A small sound classifier, trained from scratch: arch crnn, 2600 steps.
Rows from block 4 of a small sound classifier, named by matrix and row number. Each number is 50 + 10 x the weight over its row's rms, rounded and kept within 0 to 99. All counts start at 0. After the name is the row's rms in percent of the matrix's.
After each channel's rows are labels from the 100 clips, of 14976, where the channel reaches its highest value: "strongest on" is what is common among them. Only what is clearly more common there than usual is listed. The data: single notes of musical instruments (NSynth). In brackets: how many of the 100.
# conv: width-5 conv, stride 2 (model.blocks.4.conv.weight, 368x288x5, each kernel summed), inputs 192-287

conv.317 096:42 42 50 53 38 50 50 63 23 34 50 43 58 51 42 47 52 56 64 62 63 55 55 40 63 46 49 51 49 69 46 45 61 30 36 30 59 52 44 52 40 59 47 50 60 50 47 58 58 42 56 38 40 63 50 48 43 44 43 52 44 53 40 40 79 61 47 42 55 60 49 45 67 59 45 50 53 56 57 44 55 38 50 46 61 62 58 45 60 48 52 54 53 61 64 52
strongest on: pitch class E (90); octave 6 (30); note: E6 (29); note: E5 (29)

conv.85 105:61 54 74 58 50 60 54 51 49 57 49 54 51 40 49 54 36 50 58 52 42 58 46 43 53 40 40 53 52 57 44 50 28 46 58 52 33 50 47 37 77 60 34 67 61 49 62 58 45 58 44 53 61 41 49 49 54 51 62 61 54 52 49 54 52 49 56 54 60 45 40 56 64 46 50 47 41 43 58 42 42 38 27 42 51 57 62 40 58 45 55 75 47 42 56 60
strongest on: bass (72); synthetic (70); octave 1 (67)

conv.138 099:42 46 45 48 57 40 33 62 54 73 59 73 59 53 64 55 65 38 55 49 54 39 57 55 36 65 64 76 51 60 59 52 48 47 55 60 49 41 48 64 38 56 41 65 57 44 57 47 38 56 62 58 66 55 48 39 65 61 49 51 48 52 31 40 27 36 47 58 44 37 55 48 59 59 43 64 49 54 49 60 58 52 47 39 63 54 32 63 34 57 46 61 53 62 53 54
strongest on: bass (47); octave 1 (42)

conv.195 101:50 51 64 65 54 57 61 46 44 45 56 56 38 53 45 50 44 45 66 50 58 47 51 43 58 56 56 66 43 56 53 40 46 28 47 52 66 39 33 60 53 40 50 51 41 59 26 72 48 61 61 49 70 53 53 45 52 60 42 56 51 55 61 56 46 37 52 47 65 64 48 56 63 54 45 43 51 52 50 38 68 78 33 28 48 26 48 46 59 36 44 50 46 58 39 57
strongest on: pitch class E (100); octave 6 (33); note: E6 (33); note: E5 (30)

conv.256 102:38 47 46 48 59 41 38 52 67 54 50 49 62 64 28 54 43 39 44 57 60 40 41 68 45 46 42 51 45 51 46 61 68 56 33 43 79 56 37 38 62 56 55 45 56 52 50 43 57 41 54 57 38 62 59 46 56 44 47 48 50 44 50 62 59 50 43 77 44 37 46 55 49 50 55 51 36 64 49 47 60 72 60 61 45 41 55 57 58 50 75 62 46 49 43 56
strongest on: pitch class G (77); octave 6 (28); note: G6 (27)

conv.118 083:56 50 36 67 44 46 41 47 77 35 49 38 45 53 32 49 38 55 42 46 42 40 65 46 45 45 45 49 45 57 40 40 52 43 53 30 34 34 56 59 45 52 63 40 50 51 40 41 37 74 44 45 58 41 66 29 52 43 29 54 38 45 55 38 46 53 40 52 55 42 53 61 44 55 48 53 44 66 46 44 35 34 43 49 79 53 47 55 47 53 37 45 46 46 45 67
strongest on: pitch class A (61); octave 6 (38); pitch class F# (31)

conv.299 093:45 44 44 62 55 43 26 57 52 70 53 75 47 35 40 53 49 52 67 48 50 55 37 38 38 53 43 49 53 50 32 44 68 42 40 56 38 62 52 46 46 39 48 44 35 64 48 23 59 41 44 41 38 42 57 56 50 57 41 48 50 48 51 50 28 46 55 42 46 48 51 56 53 40 58 60 54 56 39 51 56 47 64 54 26 79 38 34 52 54 54 52 49 50 47 42
strongest on: pitch class B (89)

conv.324 098:50 59 60 47 42 64 43 59 68 65 49 59 58 35 52 56 39 62 48 48 52 51 50 42 52 49 66 39 53 42 40 64 52 57 59 65 66 43 38 48 65 43 72 46 52 28 54 34 49 47 56 35 49 46 36 31 47 49 47 49 49 62 44 56 37 52 47 30 56 60 47 69 35 42 38 42 55 60 40 41 46 56 49 49 67 59 58 50 52 57 67 36 47 59 48 37
strongest on: pitch class G# (38); pitch class A (37); octave 7 (33)

conv.289 102:50 61 59 68 76 53 43 48 58 60 51 52 63 43 61 57 52 49 54 55 38 42 56 59 35 62 42 81 62 43 61 46 39 41 55 39 41 39 38 42 56 39 74 51 51 44 42 58 52 44 48 55 52 45 63 57 57 53 39 42 61 65 55 58 56 62 57 52 53 37 51 50 29 35 43 59 47 46 64 53 56 48 43 49 47 31 56 60 49 42 66 38 47 56 62 79
strongest on: octave 1 (46); bass (46); octave 2 (34)

conv.206 099:48 49 50 36 55 48 47 38 45 41 49 43 40 51 71 49 41 46 44 51 62 42 61 55 68 39 48 37 45 58 59 64 56 61 48 60 43 39 51 29 52 42 53 49 30 45 39 55 53 37 68 49 48 52 52 60 57 50 42 48 60 62 49 44 51 61 58 49 41 54 49 50 48 42 44 54 51 51 55 32 59 51 59 35 46 42 67 63 58 44 46 53 49 40 50 51
strongest on: pitch class G# (93); octave 6 (34); note: G#6 (34); note: G#5 (27)

conv.232 101:43 59 63 50 36 65 49 34 42 38 58 48 56 48 54 51 33 47 56 46 41 41 52 71 44 34 52 59 55 42 55 42 74 52 52 62 35 48 57 33 46 43 65 46 36 60 61 68 43 40 52 39 55 69 52 28 55 52 59 51 45 50 29 50 53 31 44 70 58 55 58 42 53 34 59 61 43 36 51 52 62 37 79 58 46 56 45 48 47 71 47 57 52 28 50 52
strongest on: pitch class G (100); octave 6 (34); note: G6 (34); octave 7 (28)

conv.258 102:47 56 47 42 55 45 37 18 36 36 59 45 42 65 37 52 44 54 49 48 57 53 41 48 46 62 36 42 59 51 44 50 35 56 83 68 52 62 37 39 53 28 80 44 36 43 68 32 53 33 40 45 51 61 43 53 45 52 47 34 66 44 38 59 53 50 50 59 53 42 50 57 55 71 51 62 50 34 57 54 53 48 41 41 57 53 69 57 63 41 49 55 48 50 45 36
strongest on: pitch class D (97); guitar (33); octave 7 (29); note: D7 (28)

conv.121 099:55 68 24 51 57 54 48 56 69 48 67 73 48 49 46 49 64 56 38 48 33 40 36 61 31 52 35 40 39 50 44 42 50 50 52 61 48 63 49 51 50 52 51 49 40 48 45 52 31 43 59 28 41 37 42 45 38 39 52 51 41 57 51 40 48 47 65 42 48 43 48 43 52 47 46 40 47 57 58 43 62 31 48 51 54 38 32 42 58 73 38 44 52 70 41 56
strongest on: octave 2 (39); octave 1 (38)

conv.90 097:39 60 60 61 43 63 41 57 57 54 43 62 55 36 67 54 33 44 50 53 54 53 59 33 44 33 50 30 56 39 66 33 42 26 63 57 51 47 57 55 52 51 55 39 34 63 55 51 49 41 51 51 42 52 62 61 51 32 48 39 23 32 43 60 32 46 51 43 43 57 57 46 55 57 39 64 48 56 38 44 41 61 38 47 35 49 41 55 61 42 62 52 44 42 43 40
strongest on: pitch class G# (99); octave 3 (64); note: G#3 (63)

conv.306 106:52 73 32 60 50 57 47 52 47 38 56 55 34 46 53 52 63 60 45 39 63 68 52 57 48 55 43 30 48 61 47 48 57 52 55 52 48 32 60 49 59 51 76 54 38 58 49 61 47 43 51 46 48 46 63 44 29 47 49 53 69 77 31 40 73 44 54 36 45 61 51 46 51 56 56 41 55 53 73 41 41 41 68 52 70 49 34 67 50 41 46 59 55 56 27 50
strongest on: octave 2 (40); octave 1 (33); brass (27)

conv.16 109:54 43 42 59 69 59 44 51 60 44 48 46 49 64 58 43 45 54 68 52 56 42 51 58 68 55 63 43 42 35 43 70 40 51 46 49 51 40 42 63 54 60 55 45 41 29 48 44 42 61 41 45 44 32 34 47 43 50 48 51 72 44 39 52 59 38 23 51 45 47 51 49 54 49 27 50 51 39 58 67 44 67 65 49 57 36 40 38 33 56 57 46 46 55 42 77
strongest on: pitch class F# (97); octave 6 (37); note: F#6 (35); note: F#5 (26)

conv.170 101:53 51 46 49 51 50 43 51 50 53 45 33 36 51 55 57 55 46 53 54 61 48 32 57 64 56 40 44 52 49 53 54 56 67 52 49 61 29 44 46 45 47 43 45 49 42 52 28 41 55 50 52 46 69 38 38 52 48 78 49 36 36 53 53 61 55 60 42 64 41 54 51 55 66 36 48 52 53 31 42 45 45 56 38 57 57 59 70 60 49 59 44 49 40 50 38
strongest on: pitch class E (53); pitch class D (42); octave 6 (39); instrument family: guitar (37)

conv.46 105:51 53 45 51 42 47 51 45 40 31 35 39 40 59 52 53 46 43 39 56 65 52 44 63 57 67 69 67 42 46 56 62 51 46 51 60 41 47 47 38 46 43 47 55 47 68 52 48 52 46 55 55 40 50 53 48 50 44 51 62 75 39 49 63 44 42 41 56 29 51 46 52 45 43 42 30 56 35 51 44 69 35 36 29 61 50 35 51 51 45 59 75 49 63 42 51
strongest on: pitch class G# (100); octave 6 (29); note: G#6 (29)

conv.75 102:58 67 63 48 41 55 55 66 57 39 48 35 54 47 46 52 54 60 60 51 49 53 44 47 43 58 42 64 39 65 49 64 45 54 30 56 51 59 69 65 51 41 53 54 36 35 49 50 57 52 66 63 51 61 66 53 42 50 51 42 49 45 60 40 66 34 57 44 52 34 53 46 51 72 55 49 45 73 65 51 44 64 44 69 62 58 47 57 53 39 62 45 50 30 40 49
strongest on: pitch class F# (53); pitch class G (46); octave 7 (38)

conv.366 099:42 52 49 53 61 34 56 46 59 48 42 54 42 48 33 54 53 61 45 51 56 58 51 52 55 72 59 63 41 53 46 61 51 68 46 53 40 48 58 45 64 53 52 58 43 46 47 47 50 36 57 58 62 45 64 57 62 71 65 47 49 40 58 56 49 37 61 46 62 49 50 52 62 43 59 50 51 35 37 51 51 65 44 47 26 60 38 60 60 49 35 59 49 44 50 49
strongest on: pitch class A (99); octave 6 (41); note: A6 (41); instrument family: guitar (41)

conv.142 103:44 46 54 38 66 45 49 67 61 51 63 49 62 41 63 46 53 56 52 50 35 44 55 51 61 57 27 57 49 56 50 58 48 53 80 46 44 50 32 52 63 43 63 48 39 34 47 41 58 52 69 56 59 48 52 58 49 46 58 66 54 72 39 64 67 62 71 61 49 58 45 51 46 69 51 53 55 45 48 51 52 47 51 46 65 56 32 61 43 42 65 53 49 57 47 55
strongest on: octave 1 (57); bass (52)

conv.179 101:30 45 37 61 58 56 59 59 43 50 53 42 48 49 56 50 38 41 53 48 55 54 31 50 55 47 57 39 41 39 50 61 56 38 38 58 37 55 49 55 51 61 47 39 45 28 69 50 37 41 42 38 44 73 36 59 42 60 46 55 43 38 55 49 54 52 29 62 46 48 48 55 47 42 42 58 50 44 41 66 45 53 38 76 25 59 46 35 51 66 54 63 50 47 42 44
strongest on: pitch class G (99); octave 6 (34); note: G6 (33); octave 7 (27)

conv.268 106:50 68 33 68 44 45 45 49 45 44 44 59 54 50 55 43 41 48 49 53 51 36 41 37 46 50 74 50 45 56 53 59 50 51 63 53 74 57 47 53 48 63 63 59 55 89 60 41 50 62 42 42 63 44 40 39 39 56 50 49 51 40 76 52 52 42 47 69 54 56 58 51 45 41 55 60 51 51 49 52 52 56 58 43 52 56 61 33 65 60 65 62 49 47 63 46
strongest on: pitch class G (98); octave 6 (32); note: G6 (32)

conv.43 072:58 34 33 50 44 55 54 50 54 53 49 48 50 78 31 47 50 54 62 48 52 41 65 36 54 45 58 49 38 52 47 54 37 79 37 49 37 64 51 48 38 50 47 48 58 60 49 36 61 45 56 60 57 59 59 40 47 56 31 34 43 45 65 46 35 35 63 50 53 44 56 50 49 40 36 51 52 42 58 48 52 61 65 42 61 44 51 16 40 34 18 54 52 37 55 50
strongest on: pitch class F# (98); octave 6 (37); note: F#6 (36); note: F#7 (26)

conv.186 119:59 41 64 48 42 50 45 60 37 50 50 54 52 46 51 58 53 50 57 48 45 65 55 29 54 53 44 66 34 52 50 53 48 49 55 61 53 48 48 50 36 51 57 47 39 36 43 47 40 51 54 58 59 49 52 48 40 43 75 46 56 51 36 31 43 66 32 49 49 49 46 52 37 64 58 47 57 30 45 44 40 52 50 36 48 63 46 49 31 41 33 39 50 61 55 57
strongest on: pitch class B (95); octave 7 (25); note: B5 (25)

conv.166 107:51 36 36 54 63 62 44 51 41 37 49 40 58 48 54 47 65 38 55 55 50 60 71 52 38 36 79 69 43 52 59 50 48 53 51 54 57 53 51 47 56 46 37 48 73 63 36 36 37 45 35 57 50 50 67 53 53 52 36 59 53 53 35 53 67 52 64 32 43 53 50 49 47 52 46 66 48 53 49 46 52 41 55 55 53 47 53 62 56 52 48 61 50 47 51 69
strongest on: octave 1 (44)

conv.249 082:47 58 46 67 38 53 51 57 49 45 45 63 41 43 35 46 35 46 37 52 44 46 52 67 35 65 40 52 55 43 57 55 42 75 63 43 48 46 30 36 72 45 72 56 55 57 42 53 63 40 70 47 42 36 52 60 62 45 64 50 43 35 54 48 54 50 47 45 53 35 43 53 40 51 60 56 49 38 52 49 45 42 38 56 49 38 56 41 45 57 54 56 47 63 43 65
strongest on: octave 2 (39); octave 1 (29); pitch class G (25)

conv.8 097:55 58 41 58 56 53 65 54 51 38 44 51 62 52 70 53 50 49 60 48 55 83 55 35 61 59 51 54 64 66 55 56 45 50 61 50 38 42 49 37 54 68 49 31 64 48 20 64 77 41 57 51 54 59 56 47 50 55 60 52 59 43 58 45 55 62 51 43 54 73 55 50 45 36 60 53 62 29 55 39 42 56 61 47 39 62 61 57 43 51 52 64 49 47 55 72
strongest on: octave 1 (49); bass (49)

conv.198 101:64 54 39 43 48 72 59 40 38 56 58 54 52 69 43 50 53 53 55 46 51 67 44 49 51 34 53 51 49 46 51 52 54 58 47 60 27 48 44 43 33 30 42 43 49 44 41 53 49 50 56 32 45 59 15 58 56 69 51 41 31 50 49 75 57 58 39 52 46 60 47 52 47 61 55 60 50 48 64 59 63 55 45 36 61 46 61 49 49 51 37 45 55 61 43 52
strongest on: pitch class C# (99); note: C#5 (27)

conv.359 114:52 44 59 50 63 45 43 50 48 71 66 66 63 55 44 51 50 53 61 46 44 49 50 40 49 42 49 46 47 80 53 60 51 55 44 62 43 62 52 61 55 45 40 43 51 42 60 59 60 62 55 53 27 40 65 38 58 58 47 55 51 54 47 73 59 53 45 61 70 68 48 50 51 54 59 57 51 54 38 40 48 61 31 43 53 49 72 44 46 55 63 43 50 47 52 64
strongest on: pitch class C# (51); octave 7 (44); pitch class C (31)

conv.349 116:44 49 49 40 56 46 54 45 57 52 49 46 44 41 47 47 53 38 58 45 58 34 54 48 42 34 47 51 52 40 49 62 34 41 71 37 33 52 60 44 43 50 42 52 61 58 46 56 49 57 63 75 41 74 39 49 66 45 54 50 45 49 65 50 56 62 36 61 41 32 46 51 56 49 40 52 57 66 58 45 58 49 48 59 34 53 31 47 47 47 61 50 49 52 54 55
strongest on: pitch class G (74); octave 6 (40); instrument family: guitar (33); note: G6 (29)

conv.189 103:47 58 47 54 66 66 62 56 35 40 54 47 59 40 57 52 66 73 44 47 44 51 53 75 47 73 70 54 55 53 48 42 29 63 54 52 32 62 70 54 44 40 59 61 44 44 61 44 48 53 56 59 43 31 74 58 54 50 45 63 54 64 38 43 60 72 60 45 76 65 50 46 44 49 60 51 50 44 33 47 62 20 53 45 34 47 51 40 65 48 40 55 50 58 51 58
strongest on: octave 1 (52)

conv.358 100:43 51 43 51 52 49 59 67 36 55 47 53 54 49 56 54 50 81 52 52 50 66 48 48 34 57 24 60 47 68 57 24 45 53 59 51 72 55 57 47 39 50 48 55 51 65 35 45 60 48 43 58 33 40 50 41 50 50 45 61 65 38 69 28 40 47 71 54 61 51 51 47 34 49 40 50 56 53 49 48 45 60 58 46 45 25 20 72 44 38 54 46 47 56 57 62
strongest on: bass (45); pitch class E (35); octave 1 (30)

conv.67 060:41 60 59 46 71 50 38 41 48 47 49 52 57 60 52 53 61 54 59 52 50 47 46 49 77 27 41 58 51 40 47 52 38 52 53 53 55 58 47 50 43 50 55 54 56 35 42 74 35 42 58 27 30 61 44 49 56 50 46 52 54 54 61 55 53 31 44 52 53 55 34 50 43 56 49 41 56 52 36 45 54 40 51 63 64 52 35 53 51 55 39 55 44 49 45 42
strongest on: pitch class D# (100); bass (47); note: D#3 (30)

conv.163 114:52 53 52 38 54 56 44 65 44 35 49 48 63 47 55 47 56 71 45 47 69 49 71 46 40 53 55 48 49 42 55 50 63 53 43 32 71 59 46 51 56 56 45 45 33 33 64 41 73 42 44 45 68 73 28 52 46 46 56 45 49 38 54 56 48 39 42 57 54 32 51 50 53 55 42 46 55 49 49 49 43 49 61 44 65 59 30 55 56 35 51 55 51 75 49 49
strongest on: pitch class E (75); octave 6 (36); note: E6 (30); pitch class B (25)

conv.169 103:43 50 52 69 46 78 49 38 47 30 53 64 52 40 60 60 52 44 42 47 36 58 51 48 24 41 61 57 53 46 50 42 34 40 30 51 31 70 36 44 49 45 58 41 46 43 66 56 52 61 54 36 24 36 50 46 41 47 53 58 53 32 60 56 32 43 41 42 42 41 51 56 29 35 47 41 52 45 45 55 48 49 41 52 64 43 47 48 47 51 57 43 45 60 43 41
strongest on: octave 2 (46); pitch class G (44)

conv.81 108:79 57 38 25 44 48 43 52 50 62 43 45 66 43 45 52 39 33 46 48 45 61 65 56 50 62 36 51 29 50 50 53 51 45 62 42 54 41 59 52 67 61 55 46 46 57 62 67 48 39 60 51 57 35 49 57 55 55 47 42 55 69 56 48 61 38 62 56 53 52 55 49 68 65 58 46 54 58 55 46 59 58 58 47 60 34 53 52 55 42 54 55 51 59 59 63
strongest on: bass (53); octave 1 (51); pitch class A (30)

conv.235 108:61 46 44 45 49 54 62 51 52 42 52 51 39 37 46 47 85 34 72 53 47 34 44 38 57 43 57 39 45 20 52 42 38 59 43 48 67 60 49 42 41 29 51 54 66 43 48 73 55 52 57 45 51 51 66 59 51 61 45 76 67 49 45 46 48 38 32 53 35 44 53 54 63 49 63 62 59 71 59 45 42 60 57 48 53 33 38 69 57 53 53 52 48 48 59 30
strongest on: pitch class E (99); octave 6 (30); note: E6 (30); note: E5 (26)

conv.131 090:58 51 48 52 56 51 46 63 39 51 50 35 39 49 43 54 50 48 53 57 39 61 62 61 51 66 61 55 30 51 52 42 43 49 59 47 36 59 46 45 51 38 49 59 46 54 42 24 55 51 56 50 50 45 48 39 60 47 41 52 66 47 52 35 58 46 60 57 39 46 55 46 40 42 65 40 45 53 52 45 53 47 39 43 60 60 58 42 57 63 31 44 54 43 51 40
strongest on: pitch class D# (66); pitch class G# (30)

conv.84 089:49 73 50 43 36 49 31 50 60 46 52 42 34 49 48 47 56 49 47 52 63 26 52 45 53 52 67 49 47 74 48 49 50 60 50 65 41 37 50 54 58 54 53 62 62 62 54 56 61 44 36 64 62 47 51 52 45 49 58 47 56 26 50 53 53 51 49 52 57 47 47 61 42 42 50 37 41 52 41 53 45 43 36 59 39 69 47 54 37 40 52 56 49 46 50 61
strongest on: pitch class D# (50); octave 7 (33); octave 6 (31)

conv.332 096:67 46 45 45 67 54 33 59 50 52 54 45 59 51 53 47 53 47 52 54 43 44 58 64 43 65 59 47 30 39 41 56 45 48 57 61 53 54 41 46 44 55 55 39 72 68 50 51 51 57 54 54 59 44 43 62 48 45 61 65 60 57 59 80 72 60 53 68 49 51 46 54 58 46 48 51 48 42 50 38 55 43 47 44 55 45 49 60 54 39 49 56 55 65 61 53
strongest on: octave 2 (42); octave 1 (30)

conv.47 096:44 46 55 61 56 58 52 53 47 64 52 38 70 58 45 52 49 36 44 51 60 72 66 43 47 29 53 58 49 52 49 30 59 49 50 57 49 52 50 62 71 36 58 66 75 61 48 45 42 51 47 41 72 49 37 86 45 44 38 46 54 52 60 50 48 44 56 44 42 86 57 46 42 48 33 47 56 47 50 50 65 39 53 51 47 48 65 51 54 56 56 57 46 72 54 50
strongest on: pitch class A (71); octave 3 (59); note: A3 (43); octave 2 (33)

conv.1 104:47 64 66 49 70 56 48 43 37 75 45 46 47 31 55 50 49 56 56 55 63 51 46 22 47 62 48 49 59 47 51 45 51 62 64 51 24 43 69 70 39 51 48 51 62 36 57 52 35 34 47 63 57 46 58 65 39 47 58 63 63 49 56 60 55 42 56 65 47 59 51 46 57 61 53 45 53 29 32 44 47 61 57 50 60 65 52 40 48 40 57 39 52 45 39 49
strongest on: pitch class C# (43); pitch class D (34); note: C#4 (27)

conv.123 107:54 63 69 64 44 47 52 46 48 65 54 57 61 55 44 51 36 44 41 46 45 55 46 40 32 21 50 49 61 53 48 61 31 46 50 54 47 52 55 43 58 59 76 46 53 56 53 67 42 52 58 52 53 74 64 54 65 54 53 42 53 64 47 50 41 42 48 61 39 55 52 58 48 67 51 62 37 50 47 48 57 55 48 72 44 33 42 43 49 43 83 65 55 21 50 58
strongest on: pitch class C# (47); pitch class D (39); octave 7 (27)

conv.271 105:56 36 53 39 49 57 51 41 67 59 49 52 61 64 39 48 42 51 59 47 42 52 54 61 45 54 27 49 55 73 59 56 57 76 50 53 60 54 32 49 51 71 52 42 57 50 44 73 56 52 49 38 54 49 54 56 52 44 43 29 56 70 23 48 57 44 57 77 46 56 56 51 45 41 63 65 55 42 54 39 66 48 54 62 43 51 81 39 62 57 42 50 50 62 42 56
strongest on: pitch class C# (97); note: C#6 (31); octave 7 (26); note: C#5 (25)

conv.152 107:60 61 38 60 58 48 62 41 52 39 52 44 35 61 70 49 56 43 40 51 30 49 67 42 39 38 50 52 49 47 41 40 46 46 60 54 34 66 54 44 21 65 55 54 59 63 58 78 50 53 58 60 43 53 51 70 59 52 39 52 71 62 41 51 51 46 49 41 38 37 50 57 65 55 52 53 55 61 31 42 48 56 55 50 63 63 55 60 43 59 60 49 50 59 46 52
strongest on: pitch class A (71); octave 6 (34); guitar (32); pitch class: G# (25)

conv.209 103:74 40 43 49 55 47 60 28 52 61 53 51 56 53 56 41 48 30 49 46 60 42 52 32 49 55 40 57 41 51 44 55 47 42 64 48 63 57 54 45 23 47 61 42 70 59 57 48 30 46 57 54 54 59 44 52 48 54 57 58 63 52 60 49 49 42 52 50 62 41 52 48 47 74 31 46 47 33 42 53 51 42 44 60 63 49 47 41 47 42 37 52 48 65 62 59
strongest on: pitch class D (98); instrument family: guitar (32); octave 7 (29); note: D7 (28)

conv.38 111:47 37 62 40 65 56 46 57 53 33 57 28 56 50 37 50 47 54 54 53 41 52 51 48 46 65 42 53 72 45 51 60 44 53 42 49 44 57 58 49 52 40 47 59 52 33 47 29 53 65 26 50 65 49 62 50 47 50 53 46 44 28 55 60 51 40 41 40 55 47 48 49 38 39 50 32 55 66 64 46 50 66 73 39 51 54 42 46 64 53 52 50 51 44 53 67
strongest on: pitch class F# (77); octave 7 (33); note: F#6 (29); note: F#5 (25)

conv.292 084:53 72 33 50 46 50 51 33 53 53 57 45 47 72 56 56 56 57 42 54 61 57 52 58 53 54 30 41 54 40 39 60 59 68 49 53 44 46 56 53 54 36 65 32 25 43 57 49 61 73 54 72 39 43 67 53 56 38 58 45 46 41 50 47 62 56 44 48 54 57 48 45 45 52 49 54 53 46 49 54 54 45 46 51 47 40 30 41 48 48 43 34 51 51 54 60
strongest on: pitch class F# (81); octave 6 (30)

conv.15 102:70 63 71 63 57 32 61 51 30 48 53 39 63 43 55 58 66 42 51 47 57 42 75 49 40 58 34 47 54 54 53 56 56 58 61 50 45 54 48 50 36 56 60 49 60 50 45 48 41 52 48 70 60 51 43 55 56 49 52 41 51 61 57 54 52 49 51 65 46 55 51 64 54 50 51 69 55 45 57 43 59 56 55 48 49 40 58 66 51 42 63 49 53 49 54 36
strongest on: pitch class E (98); octave 3 (40); note: E3 (39); note: E5 (29)

conv.63 069:36 54 46 26 48 46 59 34 46 48 56 56 43 28 44 55 68 57 66 47 47 61 59 49 50 37 52 44 52 48 43 56 46 44 60 38 45 55 61 56 42 49 40 55 58 46 46 55 42 56 38 29 39 51 38 39 56 46 46 49 46 35 41 46 60 58 59 52 27 67 47 50 49 58 61 40 48 75 48 49 40 42 45 53 44 41 57 62 56 36 41 61 48 49 42 43
strongest on: pitch class G# (99); note: G#6 (27); note: G#5 (27)

conv.78 100:52 47 56 51 67 83 63 64 32 45 48 30 42 36 54 47 35 61 32 47 45 41 50 50 49 61 53 65 46 16 45 57 56 43 70 54 65 38 48 59 57 55 41 48 60 42 52 51 57 37 36 51 55 46 41 47 48 49 52 52 47 54 55 57 45 45 60 44 36 43 50 50 44 50 41 54 49 79 46 54 47 55 51 40 61 44 64 68 62 44 56 57 46 22 53 66
strongest on: pitch class C# (89); octave 5 (35); note: C#4 (34); note: C#5 (33)

conv.145 100:56 43 60 56 45 44 45 52 55 53 43 43 53 56 51 49 41 57 39 49 67 46 54 29 51 49 50 58 55 48 45 63 78 40 54 60 45 58 47 78 57 44 64 56 40 38 53 48 53 59 48 52 55 67 59 66 39 53 73 72 48 55 63 70 41 30 59 39 37 47 54 36 33 35 51 56 54 43 56 41 47 52 41 47 44 60 56 54 48 24 50 52 53 48 49 59
strongest on: pitch class G# (95); note: G#6 (29); note: G#5 (26); octave 7 (25)

conv.69 107:70 53 44 54 42 53 36 45 47 54 47 42 47 28 66 50 49 41 47 42 47 76 43 73 47 37 42 36 48 43 48 33 39 44 41 55 46 47 49 63 65 40 35 47 57 54 47 44 51 46 55 39 45 51 52 50 54 40 52 37 48 44 43 52 52 41 55 47 52 64 49 46 31 44 58 53 44 62 65 47 48 43 50 51 57 54 65 45 49 38 74 40 47 38 34 40
strongest on: pitch class C# (51); pitch class G# (48)

conv.326 044:70 66 44 45 40 37 40 33 43 48 43 55 43 55 65 48 38 55 40 46 47 48 53 59 41 42 42 29 57 68 43 36 43 58 59 55 47 57 47 43 42 55 64 42 43 49 39 26 50 46 50 53 36 52 41 39 48 59 48 36 61 55 67 58 60 76 63 36 64 57 50 47 47 48 52 39 64 48 69 58 61 35 36 42 50 38 56 52 50 56 73 41 48 62 54 39
strongest on: octave 2 (43); guitar (30)

conv.20 093:53 40 43 51 72 41 38 60 59 37 55 40 49 36 62 56 46 65 65 46 36 63 66 63 44 48 37 30 46 51 57 50 55 60 66 32 56 60 59 45 43 55 51 65 57 41 38 66 39 48 63 57 69 46 39 56 46 49 49 42 49 54 49 44 42 48 56 37 41 47 48 45 36 51 46 46 37 57 50 66 59 33 55 52 65 51 34 54 41 40 44 68 41 52 43 51
strongest on: pitch class E (99); octave 5 (39); note: E5 (39)

conv.363 102:62 59 44 48 47 39 54 53 40 44 52 60 37 69 81 44 45 41 41 49 55 60 30 57 49 40 61 31 61 57 54 50 47 44 53 48 40 61 48 48 51 53 58 57 62 44 39 42 53 54 57 11 47 38 57 64 49 55 58 54 47 67 38 41 51 89 57 68 56 64 50 51 42 48 56 40 52 48 51 52 52 36 47 52 32 56 43 54 44 47 54 42 52 45 44 57
strongest on: octave 1 (46); octave 2 (32); brass (28)

conv.215 062:50 30 44 67 36 49 67 40 51 47 53 57 56 47 53 55 63 57 30 50 53 55 55 49 56 55 48 50 46 54 56 53 92 51 61 59 41 50 61 38 47 46 47 74 55 41 51 52 61 58 50 50 37 32 32 32 40 46 34 45 42 61 45 41 44 53 56 41 58 44 52 62 63 46 37 45 37 46 54 66 46 34 52 51 35 41 48 47 45 51 38 57 48 65 51 53
strongest on: pitch class F# (99); note: F#3 (26)

conv.40 091:38 48 58 39 55 59 41 43 72 58 51 57 45 54 47 58 51 54 57 48 67 59 38 58 59 60 66 52 34 66 42 43 29 55 49 60 43 57 45 51 48 41 59 53 63 54 62 45 61 40 52 58 51 47 25 62 51 49 60 46 55 66 63 55 53 42 52 38 46 55 47 52 54 59 66 57 56 46 41 36 49 55 43 37 58 46 30 54 35 31 59 37 52 61 37 45
strongest on: pitch class A (85); octave 6 (40); guitar (35); note: A6 (35)

conv.91 093:60 57 51 58 73 31 42 59 42 64 53 67 47 54 34 43 48 35 63 52 57 67 47 69 48 58 38 53 52 42 38 51 33 26 52 47 53 55 39 40 46 48 39 44 51 34 63 46 45 59 54 46 65 59 45 47 53 59 42 56 54 40 47 61 53 46 51 44 58 49 49 35 52 51 44 43 46 63 60 46 33 38 51 37 43 52 57 48 52 58 49 51 48 66 49 61
strongest on: octave 2 (38); guitar (30)